Rows from expert 8 of block 3, named by matrix and row number. Rows with one number belong to one neuron. Each number is 50 + 12 x the weight over its row's rms, rounded and kept within 0 to 99. All counts start at 0. After the name is the row's rms in percent of the matrix's.
# up: expert up (model.blocks.3.mlp.up, 16x96x96), inputs 0-95
# down: expert down (model.blocks.3.mlp.down, 16x96x96, transposed), outputs 0-95
up.26 103:47 42 45 63 61 73 39 65 61 46 44 41 71 52 50 49 57 61 46 43 55 46 55 50 71 50 55 52 37 49 44 31 53 43 37 55 51 46 62 47 75 65 42 48 34 48 47 51 42 46 50 51 32 73 51 55 52 58 38 31 22 43 37 54 50 45 32 45 69 45 63 47 47 64 62 37 40 46 49 29 43 62 55 67 33 72 49 58 58 08 42 54 60 57 79 51
down.26 091:49 67 45 34 69 52 42 46 65 37 49 49 50 62 65 59 58 64 62 46 45 51 48 56 52 39 44 50 41 50 67 56 38 55 42 42 59 58 46 00 64 65 61 58 48 44 62 62 51 39 68 49 51 57 51 57 40 50 53 34 41 47 56 41 25 70 39 37 30 55 62 49 47 24 43 56 19 57 63 56 43 41 46 52 52 57 46 55 50 34 59 60 45 56 59 67
up.27 099:76 45 62 56 60 56 43 49 55 61 65 72 60 48 67 53 62 32 39 46 54 51 14 30 47 41 48 63 39 55 39 21 43 46 51 41 52 33 49 50 57 40 58 56 50 41 64 45 53 50 47 62 37 71 68 77 44 66 46 41 40 59 49 32 44 53 60 50 64 57 40 54 62 30 39 60 73 62 59 52 56 66 45 45 44 48 59 61 47 63 39 79 50 51 43 69
down.27 097:75 32 77 49 57 62 77 55 41 21 36 36 51 58 46 55 37 39 53 40 51 42 55 41 36 54 51 38 62 62 60 62 54 61 54 61 45 49 40 35 39 62 56 44 38 43 57 43 63 37 40 61 34 62 57 29 45 54 44 48 25 43 60 38 64 52 49 32 51 43 58 46 48 42 47 56 54 72 50 57 76 72 27 50 57 37 44 38 51 53 79 56 48 46 64 59
up.28 104:58 57 62 29 53 38 65 68 60 54 60 53 45 61 38 49 42 55 32 29 39 20 58 32 39 42 63 00 46 63 42 35 31 66 35 56 48 55 45 49 45 51 37 44 35 60 55 56 51 35 57 49 64 49 47 36 50 53 64 50 51 60 60 58 45 49 65 59 56 77 61 44 61 52 60 32 43 46 50 51 62 37 54 63 46 48 56 53 48 76 65 42 46 50 50 53
down.28 101:54 62 57 72 48 40 44 46 45 72 58 48 38 73 58 36 68 81 34 53 60 51 63 46 47 60 56 62 52 71 52 44 43 54 24 60 39 52 55 36 51 40 55 48 52 34 58 50 41 33 64 47 61 47 44 53 47 32 56 35 62 58 40 56 46 50 40 47 52 48 34 57 35 59 37 44 04 48 51 37 42 65 53 68 63 34 40 52 43 76 47 58 45 61 36 54
up.29 109:60 63 42 40 37 41 35 44 51 37 46 38 51 59 53 52 57 60 56 46 51 40 42 57 41 46 31 74 54 55 50 28 52 56 27 55 53 61 40 52 51 24 50 51 75 62 46 61 48 69 27 55 43 63 57 24 56 56 40 46 44 50 54 52 55 60 65 75 32 40 49 33 50 76 59 64 46 23 67 43 44 39 41 62 80 47 51 72 53 44 57 32 49 57 50 51
down.29 114:46 50 40 59 52 37 48 45 60 47 66 70 53 48 68 49 65 47 62 39 63 74 32 56 69 55 48 52 24 48 60 63 34 50 32 53 66 66 36 13 54 41 43 51 52 39 58 48 56 30 36 30 41 61 63 61 50 52 54 70 55 25 51 39 56 60 42 16 61 42 56 35 49 41 40 65 57 52 61 30 48 43 48 57 55 68 48 61 54 53 48 54 61 45 41 49
up.30 099:27 47 43 64 46 52 51 53 36 64 48 48 49 46 48 46 51 55 38 38 46 76 74 49 64 43 83 38 51 45 62 52 45 48 67 38 29 56 62 48 43 21 43 59 59 43 49 60 54 19 56 62 57 46 65 43 34 44 62 45 48 42 35 57 45 57 60 58 45 74 46 48 29 47 34 36 51 78 58 69 69 64 51 42 59 69 60 37 33 57 54 49 44 49 54 51
down.30 098:44 40 45 32 42 64 48 55 32 52 49 40 69 33 42 62 34 56 42 43 47 38 42 63 48 58 47 35 61 46 30 54 62 41 68 68 37 60 54 81 38 60 66 40 66 52 43 62 40 63 81 72 51 53 49 45 53 36 65 62 39 42 35 38 49 46 57 55 59 36 64 43 51 25 36 54 33 60 65 59 47 61 48 40 69 71 52 49 58 28 52 43 39 49 55 37
up.31 106:69 42 64 54 44 53 37 38 35 56 46 65 45 53 41 56 39 40 37 43 42 18 58 39 67 39 67 44 51 68 58 09 67 35 74 42 50 42 61 53 67 75 51 55 48 43 44 49 47 60 51 43 58 44 28 41 40 71 66 49 55 44 38 41 48 41 33 51 43 48 36 69 57 37 46 49 32 65 47 64 52 61 37 55 51 39 64 34 40 45 59 64 57 58 49 56
down.31 100:61 43 55 35 68 60 37 52 48 46 62 35 61 51 75 56 54 25 64 45 50 54 41 45 38 59 44 32 58 54 70 39 56 47 52 23 39 66 59 24 42 44 50 31 69 71 33 34 58 40 60 55 37 65 34 36 41 53 48 57 67 65 62 38 54 48 45 37 38 48 52 69 22 44 66 48 33 76 56 52 39 52 52 44 65 61 51 54 57 61 49 58 52 56 49 39
up.32 093:62 41 65 51 54 43 57 29 42 42 22 38 63 69 62 73 51 61 60 42 70 57 40 56 87 45 47 41 55 48 48 51 38 54 52 58 57 18 42 46 61 59 57 47 58 47 58 53 62 54 43 53 55 38 53 34 48 29 38 46 60 45 39 36 53 63 46 41 44 56 51 68 63 68 57 88 47 61 47 57 57 43 51 51 38 44 32 28 32 40 47 40 67 53 47 45
down.32 087:39 48 32 64 67 38 37 31 50 52 39 43 62 25 53 32 52 63 68 57 59 58 40 41 59 44 43 59 37 53 32 80 52 56 31 72 60 49 33 54 46 57 41 66 59 42 44 51 44 59 56 42 40 49 55 46 50 88 37 41 54 44 61 38 47 56 57 51 77 76 50 59 31 40 47 47 38 36 44 72 45 69 45 37 52 37 59 48 52 56 59 35 57 56 44 46
up.33 105:68 56 61 63 60 49 57 58 38 49 50 51 35 46 68 47 44 48 41 38 55 61 44 61 53 54 58 15 44 68 51 61 68 49 26 46 59 45 33 45 40 62 41 50 58 56 53 37 46 73 35 48 56 53 56 61 48 49 52 57 38 51 80 46 61 46 49 71 56 44 37 32 60 55 61 33 68 34 38 33 46 50 32 64 68 89 65 47 53 49 39 39 54 46 65 53
down.33 098:50 39 26 58 57 59 55 64 41 37 48 58 60 45 50 41 43 42 50 36 69 56 35 69 64 38 39 42 68 41 38 78 60 34 62 40 30 43 43 34 71 47 40 41 38 66 60 76 47 46 51 51 50 54 26 51 71 62 64 35 51 56 60 53 58 38 44 37 52 52 60 45 57 54 45 43 71 43 51 52 49 56 36 81 51 41 37 43 30 72 58 39 63 34 55 52
up.34 099:31 76 43 40 50 66 56 41 60 26 49 48 40 47 27 66 56 36 51 41 54 58 46 40 64 66 46 40 55 74 38 48 66 51 38 40 55 51 51 47 26 35 26 44 70 30 46 54 49 41 47 76 48 56 64 32 47 33 59 65 50 57 26 64 42 50 55 40 55 58 70 67 63 37 59 60 70 59 46 53 38 33 56 54 34 49 40 51 41 51 57 64 54 46 40 44
down.34 092:58 34 29 46 49 44 54 62 36 68 65 33 29 51 45 54 36 57 36 49 38 35 48 51 26 51 51 73 64 67 57 52 53 47 33 80 35 34 41 45 46 49 51 45 66 58 66 38 65 55 34 41 55 59 55 50 39 50 58 56 27 40 56 48 63 76 62 64 53 64 37 59 59 58 51 27 55 57 42 56 49 59 54 56 51 65 37 54 28 45 25 43 48 71 59 53
up.35 095:48 53 44 38 55 53 45 58 55 55 57 56 52 77 75 58 31 44 50 83 21 59 55 43 40 66 55 45 48 66 45 62 42 63 59 58 34 44 69 47 52 49 56 51 54 61 50 52 41 61 53 57 49 57 31 23 53 56 21 36 74 53 40 55 37 60 66 53 34 55 50 42 24 63 52 37 71 49 52 66 51 50 49 58 47 21 54 35 47 42 41 59 37 45 46 57
down.35 090:29 53 40 35 44 56 34 55 48 60 45 45 47 53 44 70 60 70 41 49 58 58 57 66 59 57 41 45 44 37 48 25 63 42 76 44 46 59 55 37 51 48 58 57 33 36 38 54 54 49 39 55 45 60 35 66 41 48 45 46 48 60 53 57 46 33 59 49 50 54 55 71 69 67 65 61 81 48 42 34 56 48 58 75 47 47 49 55 14 64 46 23 33 36 62 39
up.36 101:41 66 30 48 70 45 48 39 49 48 53 50 32 56 22 47 60 34 54 42 69 54 48 54 77 78 54 51 43 71 64 52 49 54 64 49 41 45 64 51 25 50 64 56 58 49 44 45 48 26 50 63 59 53 38 18 60 41 43 50 56 54 43 61 58 47 56 47 54 51 52 45 39 17 57 46 45 65 67 61 56 45 51 69 48 42 38 62 27 61 35 69 43 55 46 40
down.36 082:47 42 49 42 43 38 52 67 50 40 49 32 27 46 41 52 55 49 28 55 38 25 66 49 37 66 68 43 62 52 33 41 48 60 74 58 38 54 61 49 36 57 61 59 60 75 43 65 68 47 53 67 55 55 48 41 50 41 41 48 26 66 50 52 59 41 60 77 62 48 68 54 64 43 53 14 44 24 57 51 52 48 47 51 51 54 52 59 55 52 67 28 40 42 41 51
up.37 096:25 64 47 62 62 48 53 80 70 36 46 59 54 66 51 52 56 54 40 43 56 46 35 52 39 68 43 14 49 49 33 40 57 43 66 28 37 52 70 48 46 56 58 53 56 38 59 52 35 78 40 44 53 45 64 37 66 35 60 33 49 54 36 42 47 47 48 62 50 54 57 59 49 35 65 34 66 40 61 68 57 48 49 42 63 31 38 53 78 47 51 47 37 39 44 55
down.37 099:50 42 68 48 38 52 42 52 52 44 61 49 37 49 48 70 50 41 48 40 46 54 28 42 40 68 29 38 54 52 39 51 38 42 66 65 44 62 45 83 44 46 28 44 62 32 35 28 47 73 38 36 56 60 64 65 53 68 47 52 52 65 74 73 51 41 57 50 53 51 83 32 24 40 46 58 46 46 64 54 53 52 54 53 54 54 60 41 32 56 44 49 62 43 54 33
up.38 096:11 53 41 49 55 60 49 55 47 38 26 61 59 47 26 47 35 56 48 48 38 77 38 54 29 56 76 48 42 54 31 68 39 29 49 49 54 42 33 46 53 40 67 37 58 35 37 54 46 63 47 53 48 54 48 49 66 53 68 53 54 35 48 57 42 50 72 34 58 49 76 56 61 58 40 66 57 65 61 43 45 53 38 61 50 67 49 56 57 42 70 40 53 46 30 54
down.38 100:61 48 45 54 47 61 46 44 51 42 62 53 66 34 56 53 30 55 70 56 45 68 40 53 57 35 26 61 24 55 57 48 55 63 62 19 39 65 57 57 40 66 42 62 71 48 50 73 48 46 51 32 58 49 58 49 50 47 47 57 51 42 52 27 52 47 69 36 61 50 55 44 40 48 51 34 38 65 45 91 52 55 41 53 56 61 38 46 22 36 42 37 37 39 59 62
up.39 107:52 43 43 50 66 52 57 54 35 57 53 59 39 49 49 59 42 55 39 74 59 68 53 56 41 54 58 52 50 36 46 55 53 55 63 23 75 49 41 47 48 64 36 46 43 36 83 73 57 58 45 49 57 43 47 47 57 39 60 49 61 38 58 48 55 62 60 39 41 57 56 46 24 65 53 46 36 56 49 49 76 42 08 33 32 41 58 46 47 48 82 60 61 37 52 43
down.39 107:56 45 49 52 75 63 56 54 49 49 52 44 51 23 60 52 41 49 77 65 48 31 55 47 40 59 36 62 61 67 68 56 69 47 42 52 35 35 29 03 38 39 42 41 36 49 55 37 36 52 57 67 54 54 58 48 50 52 58 55 68 38 42 48 55 54 60 52 71 50 59 59 54 41 42 58 66 58 52 43 44 30 48 46 56 54 18 45 41 69 37 47 48 62 47 53
up.40 116:40 51 49 47 30 27 26 45 35 39 64 66 52 60 49 50 45 44 47 62 67 53 40 41 51 74 66 40 39 52 37 46 41 56 50 43 64 50 21 48 38 53 58 54 49 62 28 55 53 42 34 42 56 36 44 55 43 58 61 62 43 47 75 58 49 38 27 33 48 58 57 59 55 80 65 57 48 40 53 71 45 35 52 71 44 65 67 54 37 71 43 44 59 46 49 27
down.40 116:17 51 52 59 48 23 60 52 48 34 51 46 56 48 62 50 57 73 49 61 69 55 56 44 69 61 52 78 30 49 46 61 38 54 59 58 48 51 25 48 47 58 69 58 52 58 53 45 43 68 41 28 38 60 46 46 63 36 42 55 47 61 41 59 55 64 56 71 56 59 72 52 43 39 42 36 38 40 51 57 43 30 54 51 55 30 63 40 46 62 20 44 45 54 27 50
up.41 093:55 41 44 43 59 43 39 57 42 48 41 58 62 48 27 41 57 42 59 67 53 50 48 46 38 54 62 47 56 29 51 94 38 47 43 49 55 61 58 51 49 69 41 34 65 70 42 50 52 59 44 74 37 55 71 43 41 42 50 65 47 39 53 61 49 61 41 54 46 15 37 33 65 14 33 54 53 40 54 58 39 50 41 43 61 63 41 53 43 46 37 32 53 49 39 52
down.41 100:46 33 36 64 54 29 41 42 39 44 59 56 33 30 81 54 48 54 67 75 68 72 69 49 47 67 50 50 52 55 54 36 50 45 41 46 52 48 70 65 48 57 44 30 51 48 56 58 32 40 42 46 57 50 27 58 47 56 54 58 50 58 63 40 43 48 56 34 58 45 27 57 68 76 67 63 67 44 53 40 24 51 58 29 40 54 38 53 41 47 39 31 56 51 56 46
up.42 102:57 68 41 33 59 51 50 61 64 37 38 34 50 39 72 49 59 27 51 71 59 94 48 65 49 55 33 56 53 47 49 80 42 52 45 49 54 59 53 42 58 54 37 44 40 53 55 49 17 34 45 65 40 45 52 63 51 60 42 54 45 42 51 58 66 60 60 58 53 57 47 57 58 48 41 56 78 44 36 41 43 54 52 46 38 48 60 84 62 41 58 50 56 46 39 46
down.42 113:55 40 59 70 39 67 38 49 67 48 52 46 41 48 65 43 32 28 45 41 51 38 44 43 57 63 68 46 37 47 58 53 51 33 76 43 33 56 82 39 59 51 34 57 37 34 60 47 63 67 58 52 47 50 29 46 60 56 44 53 52 57 68 59 56 29 59 35 31 40 68 56 52 47 50 77 44 44 54 53 43 58 53 57 44 69 22 35 34 46 65 40 67 51 44 42
up.43 103:56 32 64 44 49 50 52 40 26 50 60 31 33 48 76 34 38 37 58 44 54 53 48 41 38 57 46 50 72 54 49 52 38 48 51 09 40 69 57 59 69 70 45 43 46 36 58 50 58 47 40 31 34 49 48 31 59 61 25 52 39 52 66 36 46 56 47 42 47 48 50 64 54 74 59 43 63 45 49 73 61 39 38 22 51 62 53 44 60 52 51 50 66 48 53 45
down.43 093:60 54 43 53 53 50 41 40 46 56 53 41 55 47 53 68 49 52 58 50 63 50 20 47 58 60 38 54 48 59 28 62 68 59 43 37 54 80 39 43 31 45 57 40 34 50 32 44 16 71 64 28 55 47 61 40 34 60 25 47 54 81 53 43 51 55 60 43 52 49 70 48 47 46 53 67 57 65 50 64 48 52 53 56 41 34 59 25 30 46 46 60 47 56 61 64
up.44 091:48 49 60 45 37 45 55 80 43 73 44 37 70 40 87 47 59 41 63 38 60 35 70 43 48 45 38 36 53 70 69 68 47 50 58 55 45 57 39 46 62 27 57 51 52 48 40 50 32 37 70 32 48 38 61 39 54 54 46 37 45 69 56 51 38 54 36 39 44 35 37 36 61 57 55 53 63 42 42 74 39 49 44 52 47 67 55 36 33 35 60 48 54 64 39 52
down.44 102:33 65 52 52 62 64 40 41 31 39 53 59 47 56 74 50 67 73 39 52 34 47 50 50 46 64 39 41 66 72 53 45 39 59 48 64 52 48 47 99 65 43 57 61 32 69 46 53 43 44 54 36 43 15 46 64 50 56 47 45 46 52 35 31 64 56 40 45 49 44 54 39 45 46 42 42 37 58 68 42 56 62 49 44 49 43 59 64 28 39 48 49 50 51 51 39
up.45 104:60 38 57 64 47 55 45 62 33 39 57 44 44 38 54 44 72 41 45 58 52 41 63 17 56 43 63 22 50 44 41 38 53 50 43 58 59 49 61 46 53 88 59 52 58 64 58 55 69 45 57 46 55 54 51 26 36 45 38 39 54 38 46 52 66 63 51 51 73 59 51 47 45 31 60 69 61 34 30 64 28 48 41 61 56 47 57 74 34 42 54 54 46 30 60 40
down.45 093:47 50 43 49 38 58 67 48 49 51 44 49 41 60 52 71 62 59 48 42 49 51 55 56 47 63 37 47 41 43 48 40 48 57 55 42 65 68 46 01 34 47 72 51 32 39 53 62 37 46 54 62 58 47 35 78 52 52 55 29 67 25 65 44 45 39 47 43 35 42 35 51 56 48 58 61 22 63 38 42 66 64 46 51 50 51 58 72 53 69 48 41 63 69 47 42
up.46 093:44 59 39 56 34 65 34 65 43 56 75 35 55 57 62 51 53 07 47 57 27 47 52 56 28 61 51 44 22 30 59 40 32 54 50 50 36 64 52 55 55 23 44 61 58 44 55 43 48 40 46 51 54 52 30 55 55 64 48 60 65 54 49 45 63 25 52 44 62 63 65 48 46 62 60 62 55 56 48 38 53 43 54 59 55 36 71 65 69 54 52 67 38 45 57 50
down.46 104:41 54 35 37 32 51 60 62 57 54 25 56 60 49 42 54 45 59 46 55 43 52 29 61 67 62 36 49 64 70 53 47 31 37 73 51 61 62 50 49 47 25 35 50 38 46 63 43 84 47 59 40 42 38 30 50 48 25 52 45 45 59 41 57 56 54 80 36 60 46 46 35 43 47 66 43 36 59 39 66 56 62 56 58 41 41 56 54 46 64 29 69 63 44 59 63
up.47 104:22 45 61 44 61 28 57 39 48 47 50 41 45 59 59 45 53 55 44 34 51 36 79 50 61 19 55 69 61 62 46 35 59 42 06 47 45 32 51 52 70 51 28 42 41 31 43 45 47 62 45 40 68 43 51 49 43 64 58 49 51 38 50 52 54 57 39 59 40 34 49 61 40 46 69 67 44 48 63 57 51 39 44 52 25 49 57 50 49 31 59 56 42 65 52 52
down.47 104:34 45 37 58 65 57 48 60 57 47 43 51 50 46 47 55 64 53 62 47 47 31 65 62 39 57 61 46 65 53 32 49 54 55 34 45 55 38 23 15 60 41 50 55 40 84 40 47 64 36 37 52 56 60 65 52 62 71 49 40 48 29 52 48 58 59 41 54 43 44 32 62 46 56 45 37 52 57 34 45 46 60 60 07 63 38 68 59 50 64 56 55 51 45 56 65
up.48 096:67 34 59 36 41 39 64 37 47 57 49 45 45 50 51 59 58 42 59 41 55 12 25 39 48 40 49 62 36 62 49 37 20 55 29 45 49 53 55 51 51 52 41 53 79 83 45 31 58 48 49 30 64 59 47 52 35 49 57 45 59 53 52 51 45 59 43 59 49 64 47 68 47 59 54 62 28 59 34 63 47 37 52 79 53 67 69 41 47 61 56 58 44 48 47 48
down.48 100:52 65 49 49 49 59 58 43 51 60 56 44 56 64 53 35 20 65 43 36 53 65 44 45 60 50 63 43 48 60 48 65 49 47 40 24 54 70 37 09 54 65 53 58 54 16 56 38 27 51 59 35 56 39 53 47 56 55 39 56 48 43 62 65 25 47 42 49 54 52 44 66 47 56 52 58 63 65 39 44 64 35 59 44 28 35 59 55 73 66 62 61 51 44 49 48
up.49 107:42 48 34 52 44 53 42 47 56 54 60 45 57 41 76 44 49 61 69 49 41 27 39 48 29 36 65 99 61 37 36 81 36 67 68 45 38 38 54 54 45 69 47 41 68 41 53 48 42 56 48 41 52 59 43 53 55 36 47 47 42 50 42 51 49 56 47 35 46 50 71 58 54 58 47 43 12 48 60 35 44 57 48 56 49 47 59 58 59 39 44 48 40 41 45 37
down.49 106:36 51 30 57 28 56 39 57 39 54 47 40 69 32 50 52 41 27 54 59 66 46 59 35 54 41 26 58 51 58 59 66 56 44 63 39 69 54 40 29 56 59 23 40 50 51 52 42 61 49 61 50 57 67 47 51 41 57 50 47 56 74 43 58 50 63 55 64 55 46 59 42 66 41 62 58 92 49 53 47 61 20 49 37 29 56 58 29 54 48 36 50 53 49 51 50
up.50 097:43 48 35 52 33 50 62 47 57 74 44 49 73 44 47 46 41 56 73 43 21 75 41 37 64 46 42 55 44 25 55 56 58 49 53 31 43 59 42 50 58 34 45 42 49 65 50 42 35 55 26 50 65 61 39 60 57 47 51 48 49 61 22 47 41 41 53 33 36 53 59 67 55 35 52 34 39 42 35 65 59 74 61 53 38 50 64 68 41 58 48 47 74 37 63 46
down.50 091:55 41 56 63 46 47 53 55 46 40 45 57 57 52 57 53 30 43 39 36 50 42 33 34 55 60 17 43 61 45 47 37 52 68 60 33 35 52 62 42 36 52 73 42 67 38 50 59 47 30 55 46 40 53 54 35 60 46 69 46 46 46 48 62 59 52 55 59 45 57 32 63 64 39 59 47 42 44 53 58 76 58 58 86 56 65 45 69 27 19 46 50 59 66 56 34
up.51 095:39 48 60 32 39 56 49 66 54 62 30 52 60 62 65 36 58 48 53 41 61 45 24 30 44 52 44 41 51 33 55 71 45 79 54 32 54 48 72 48 50 47 78 55 36 43 45 43 53 55 56 53 58 57 49 50 34 56 45 64 40 53 41 44 43 38 61 42 66 45 19 59 53 88 51 42 66 52 27 56 55 54 53 41 65 53 55 53 75 54 53 47 31 45 47 56
down.51 096:34 63 54 70 26 69 51 52 44 49 59 33 40 50 72 61 48 61 53 43 64 58 28 45 34 51 59 35 42 50 71 31 37 35 48 67 46 48 48 63 51 57 41 61 37 64 50 40 39 63 49 74 66 26 53 42 62 44 55 66 53 60 23 42 28 42 37 55 45 69 52 62 47 43 44 56 54 53 45 66 56 56 54 30 22 53 62 49 35 62 44 59 49 55 50 59
up.52 091:38 54 49 36 58 51 34 73 55 44 31 51 45 18 47 31 60 52 61 34 43 58 49 53 37 33 57 35 55 55 67 46 52 31 73 60 29 55 42 58 45 52 57 34 38 16 59 34 49 73 50 59 55 48 47 75 56 64 58 50 35 46 46 37 52 51 40 53 56 50 46 36 53 42 56 46 60 49 56 94 49 55 43 47 58 52 39 53 60 58 35 54 44 59 41 43
down.52 092:51 28 50 45 59 41 34 46 45 65 63 57 51 54 57 56 36 49 42 51 39 78 45 41 43 46 31 65 45 49 51 59 32 47 66 29 60 47 64 90 41 44 18 43 64 45 54 58 49 49 37 44 52 52 52 68 40 23 55 65 56 64 44 51 48 55 47 47 48 48 77 36 54 31 46 51 49 58 65 51 42 51 38 80 36 66 39 38 58 48 59 60 47 44 59 50
up.53 107:49 58 49 39 62 47 41 84 58 46 46 48 45 47 54 41 63 31 60 46 47 39 42 52 55 63 79 39 56 74 42 70 36 50 53 52 60 47 52 52 47 37 58 54 64 82 60 59 42 90 47 42 50 45 43 41 39 63 33 61 46 44 32 30 50 45 36 37 42 57 63 21 41 61 64 26 46 44 32 44 51 40 52 58 46 44 47 46 58 60 43 47 66 53 52 50
down.53 114:41 55 57 47 48 42 56 37 51 53 34 50 47 52 46 44 50 69 28 56 44 66 57 65 46 53 49 35 42 39 43 35 28 57 58 57 48 20 34 96 43 52 56 57 56 51 47 44 56 47 47 63 45 42 39 70 29 51 44 54 47 60 76 57 57 46 39 72 46 59 53 59 51 64 59 48 55 21 45 65 46 45 79 47 31 51 51 40 41 57 44 39 52 38 72 54
up.54 093:70 59 74 26 54 32 56 30 54 40 46 45 36 44 62 37 51 47 38 40 44 48 44 46 40 44 66 63 48 55 54 74 55 66 25 39 52 58 65 41 54 49 49 47 34 47 37 45 53 50 43 72 37 57 52 38 53 44 37 45 48 53 41 56 66 55 72 38 36 55 67 48 49 83 51 62 66 23 63 61 52 58 51 45 55 48 55 81 50 37 48 24 47 55 50 40
down.54 094:43 44 49 44 40 50 54 43 55 53 62 61 62 48 46 50 53 49 40 43 49 50 54 50 46 44 60 41 45 50 71 36 53 53 31 45 58 42 44 03 84 53 46 48 44 39 50 63 51 35 50 54 52 45 76 68 51 45 37 70 69 54 82 44 42 43 55 28 51 48 46 59 50 23 38 54 57 21 54 58 69 43 58 63 33 51 64 53 51 53 48 68 59 51 47 37
up.55 106:76 33 51 27 65 53 62 15 34 57 43 54 57 49 51 47 59 17 45 40 63 32 54 30 44 40 81 50 28 50 57 40 66 50 36 57 53 46 32 56 54 43 59 46 52 39 48 49 49 48 51 43 61 58 57 49 62 50 48 53 42 32 50 39 44 52 64 30 42 44 44 60 43 66 60 73 67 57 25 56 60 59 40 58 42 53 48 41 77 48 38 51 39 44 48 55
down.55 107:42 42 49 56 46 38 42 36 40 47 61 52 58 54 66 52 61 43 59 42 42 50 65 50 43 50 38 52 43 55 70 56 65 29 35 57 42 58 34 00 50 39 57 63 48 52 35 73 61 47 50 44 66 24 50 59 47 39 67 45 68 47 62 51 52 47 61 64 54 34 54 52 48 39 38 73 47 64 59 67 52 70 64 66 51 49 44 46 36 33 57 51 53 36 42 35
up.56 103:47 66 46 53 56 60 58 96 36 52 33 55 51 54 40 48 64 21 51 42 45 36 70 43 46 50 39 48 50 57 50 77 49 56 40 57 54 59 51 51 57 16 75 58 37 21 49 56 48 52 47 41 42 53 43 55 46 50 61 60 47 53 69 42 54 53 56 66 47 36 26 34 49 57 49 54 80 60 47 52 58 55 45 44 60 43 30 59 40 34 50 50 59 41 45 57
down.56 119:40 58 57 40 50 44 48 52 36 60 56 53 42 36 45 62 76 57 44 50 47 50 76 55 52 49 83 56 34 34 51 37 32 61 60 61 46 41 45 64 58 43 36 39 21 50 53 60 69 44 31 53 65 45 59 55 52 63 41 60 62 51 39 51 56 60 63 49 44 48 27 28 29 47 44 23 51 59 54 58 67 52 42 40 41 75 56 41 44 38 64 38 61 34 61 65
up.57 086:55 33 48 56 60 51 50 21 56 33 64 55 39 37 36 59 46 63 55 43 57 49 53 42 47 44 51 51 36 46 51 32 63 64 67 46 31 58 61 52 61 77 57 51 62 28 39 44 55 65 25 46 57 41 45 48 58 73 30 38 50 45 41 36 54 70 53 44 57 67 46 61 62 47 47 52 33 27 61 75 43 71 65 59 52 40 52 24 47 53 71 60 41 61 56 39
down.57 084:49 46 59 26 70 46 42 73 48 60 38 65 29 33 54 64 59 40 53 51 54 57 79 59 51 50 33 53 46 31 56 32 41 61 68 32 43 43 52 60 64 67 57 26 87 61 48 52 35 56 25 45 38 41 50 48 54 64 44 46 63 42 58 36 50 61 52 34 29 56 43 58 49 30 54 52 61 48 40 46 53 47 73 50 47 54 56 43 41 67 48 51 61 44 35 57
up.58 101:55 50 38 66 52 32 51 58 59 44 65 35 54 60 51 44 51 55 48 48 46 40 53 65 53 63 47 45 41 65 49 07 40 57 32 45 40 28 35 49 41 54 55 48 63 51 61 67 32 72 41 55 44 40 38 67 27 55 34 50 44 58 44 57 52 45 60 45 62 42 50 38 66 58 63 53 50 50 48 80 73 68 45 33 51 49 45 73 27 60 60 57 41 42 43 30
down.58 103:44 50 52 30 52 22 76 62 49 28 39 48 40 64 39 42 64 50 40 50 53 49 64 48 53 58 44 43 54 49 53 53 60 45 55 57 70 69 46 17 49 64 73 42 54 42 52 51 48 42 56 59 47 44 55 61 57 41 33 43 22 33 64 53 52 63 27 48 49 64 51 52 50 38 40 27 58 49 40 39 54 35 45 62 41 56 65 41 70 83 56 53 58 44 50 71
up.59 098:48 47 47 50 63 50 64 61 57 32 49 48 62 21 46 46 52 61 40 54 29 23 64 65 33 56 55 64 38 46 54 63 43 51 71 62 70 36 62 47 39 54 64 41 42 64 52 66 43 48 55 50 55 30 33 56 36 57 53 34 32 45 48 53 38 71 28 43 51 66 66 47 59 32 58 42 25 46 48 62 51 57 76 50 51 37 40 55 48 41 57 45 49 31 43 26
down.59 097:54 37 41 30 48 65 30 57 35 51 46 39 41 42 53 58 56 40 58 46 47 76 72 44 62 45 55 53 67 46 48 63 52 30 60 47 66 57 45 29 51 58 36 42 45 54 49 41 26 43 54 50 51 52 32 39 66 56 45 17 30 54 49 84 55 44 41 57 50 64 59 52 38 63 51 70 65 31 74 65 43 49 62 59 47 34 35 50 44 57 48 45 55 69 41 58
up.60 084:72 50 73 51 39 59 71 40 53 49 38 51 62 39 25 25 68 45 54 63 56 40 36 69 49 46 43 54 65 24 53 29 63 61 34 49 49 55 70 55 59 71 51 55 42 52 52 32 35 41 49 73 44 46 46 33 41 44 56 42 65 41 36 33 46 38 46 52 43 66 51 59 42 42 26 63 58 44 62 54 50 48 69 46 43 26 54 72 36 51 46 45 58 59 51 43
down.60 081:72 26 35 50 25 50 64 52 63 58 49 47 23 57 45 66 55 55 44 38 65 62 60 81 50 55 44 47 29 42 42 31 54 47 53 63 39 45 49 39 52 39 41 40 65 45 46 63 58 48 26 64 42 49 62 45 36 47 50 70 76 42 50 44 53 62 45 66 59 59 29 55 46 57 56 61 48 41 53 57 59 49 36 64 39 21 48 43 53 53 45 29 52 73 66 49
up.61 095:11 55 60 51 66 56 49 72 59 37 34 63 54 65 29 55 60 54 59 46 43 77 42 54 46 60 71 41 56 52 56 40 56 37 53 71 60 67 33 50 59 28 54 48 37 36 51 55 53 28 52 69 42 44 68 57 42 41 77 66 42 49 55 45 47 59 43 52 58 62 36 45 49 58 57 42 51 45 51 41 48 39 63 27 52 57 19 51 45 46 52 45 39 59 36 44
down.61 120:71 32 68 38 47 60 40 54 24 42 56 47 41 53 38 56 51 43 40 60 60 50 43 35 60 55 28 63 20 54 31 60 66 41 56 56 51 62 44 99 43 57 47 49 53 54 45 46 48 48 51 50 40 59 58 44 57 61 46 47 44 63 54 60 59 47 49 45 48 39 67 38 50 37 28 47 47 52 72 73 25 55 53 58 49 57 38 39 52 32 49 53 58 46 55 51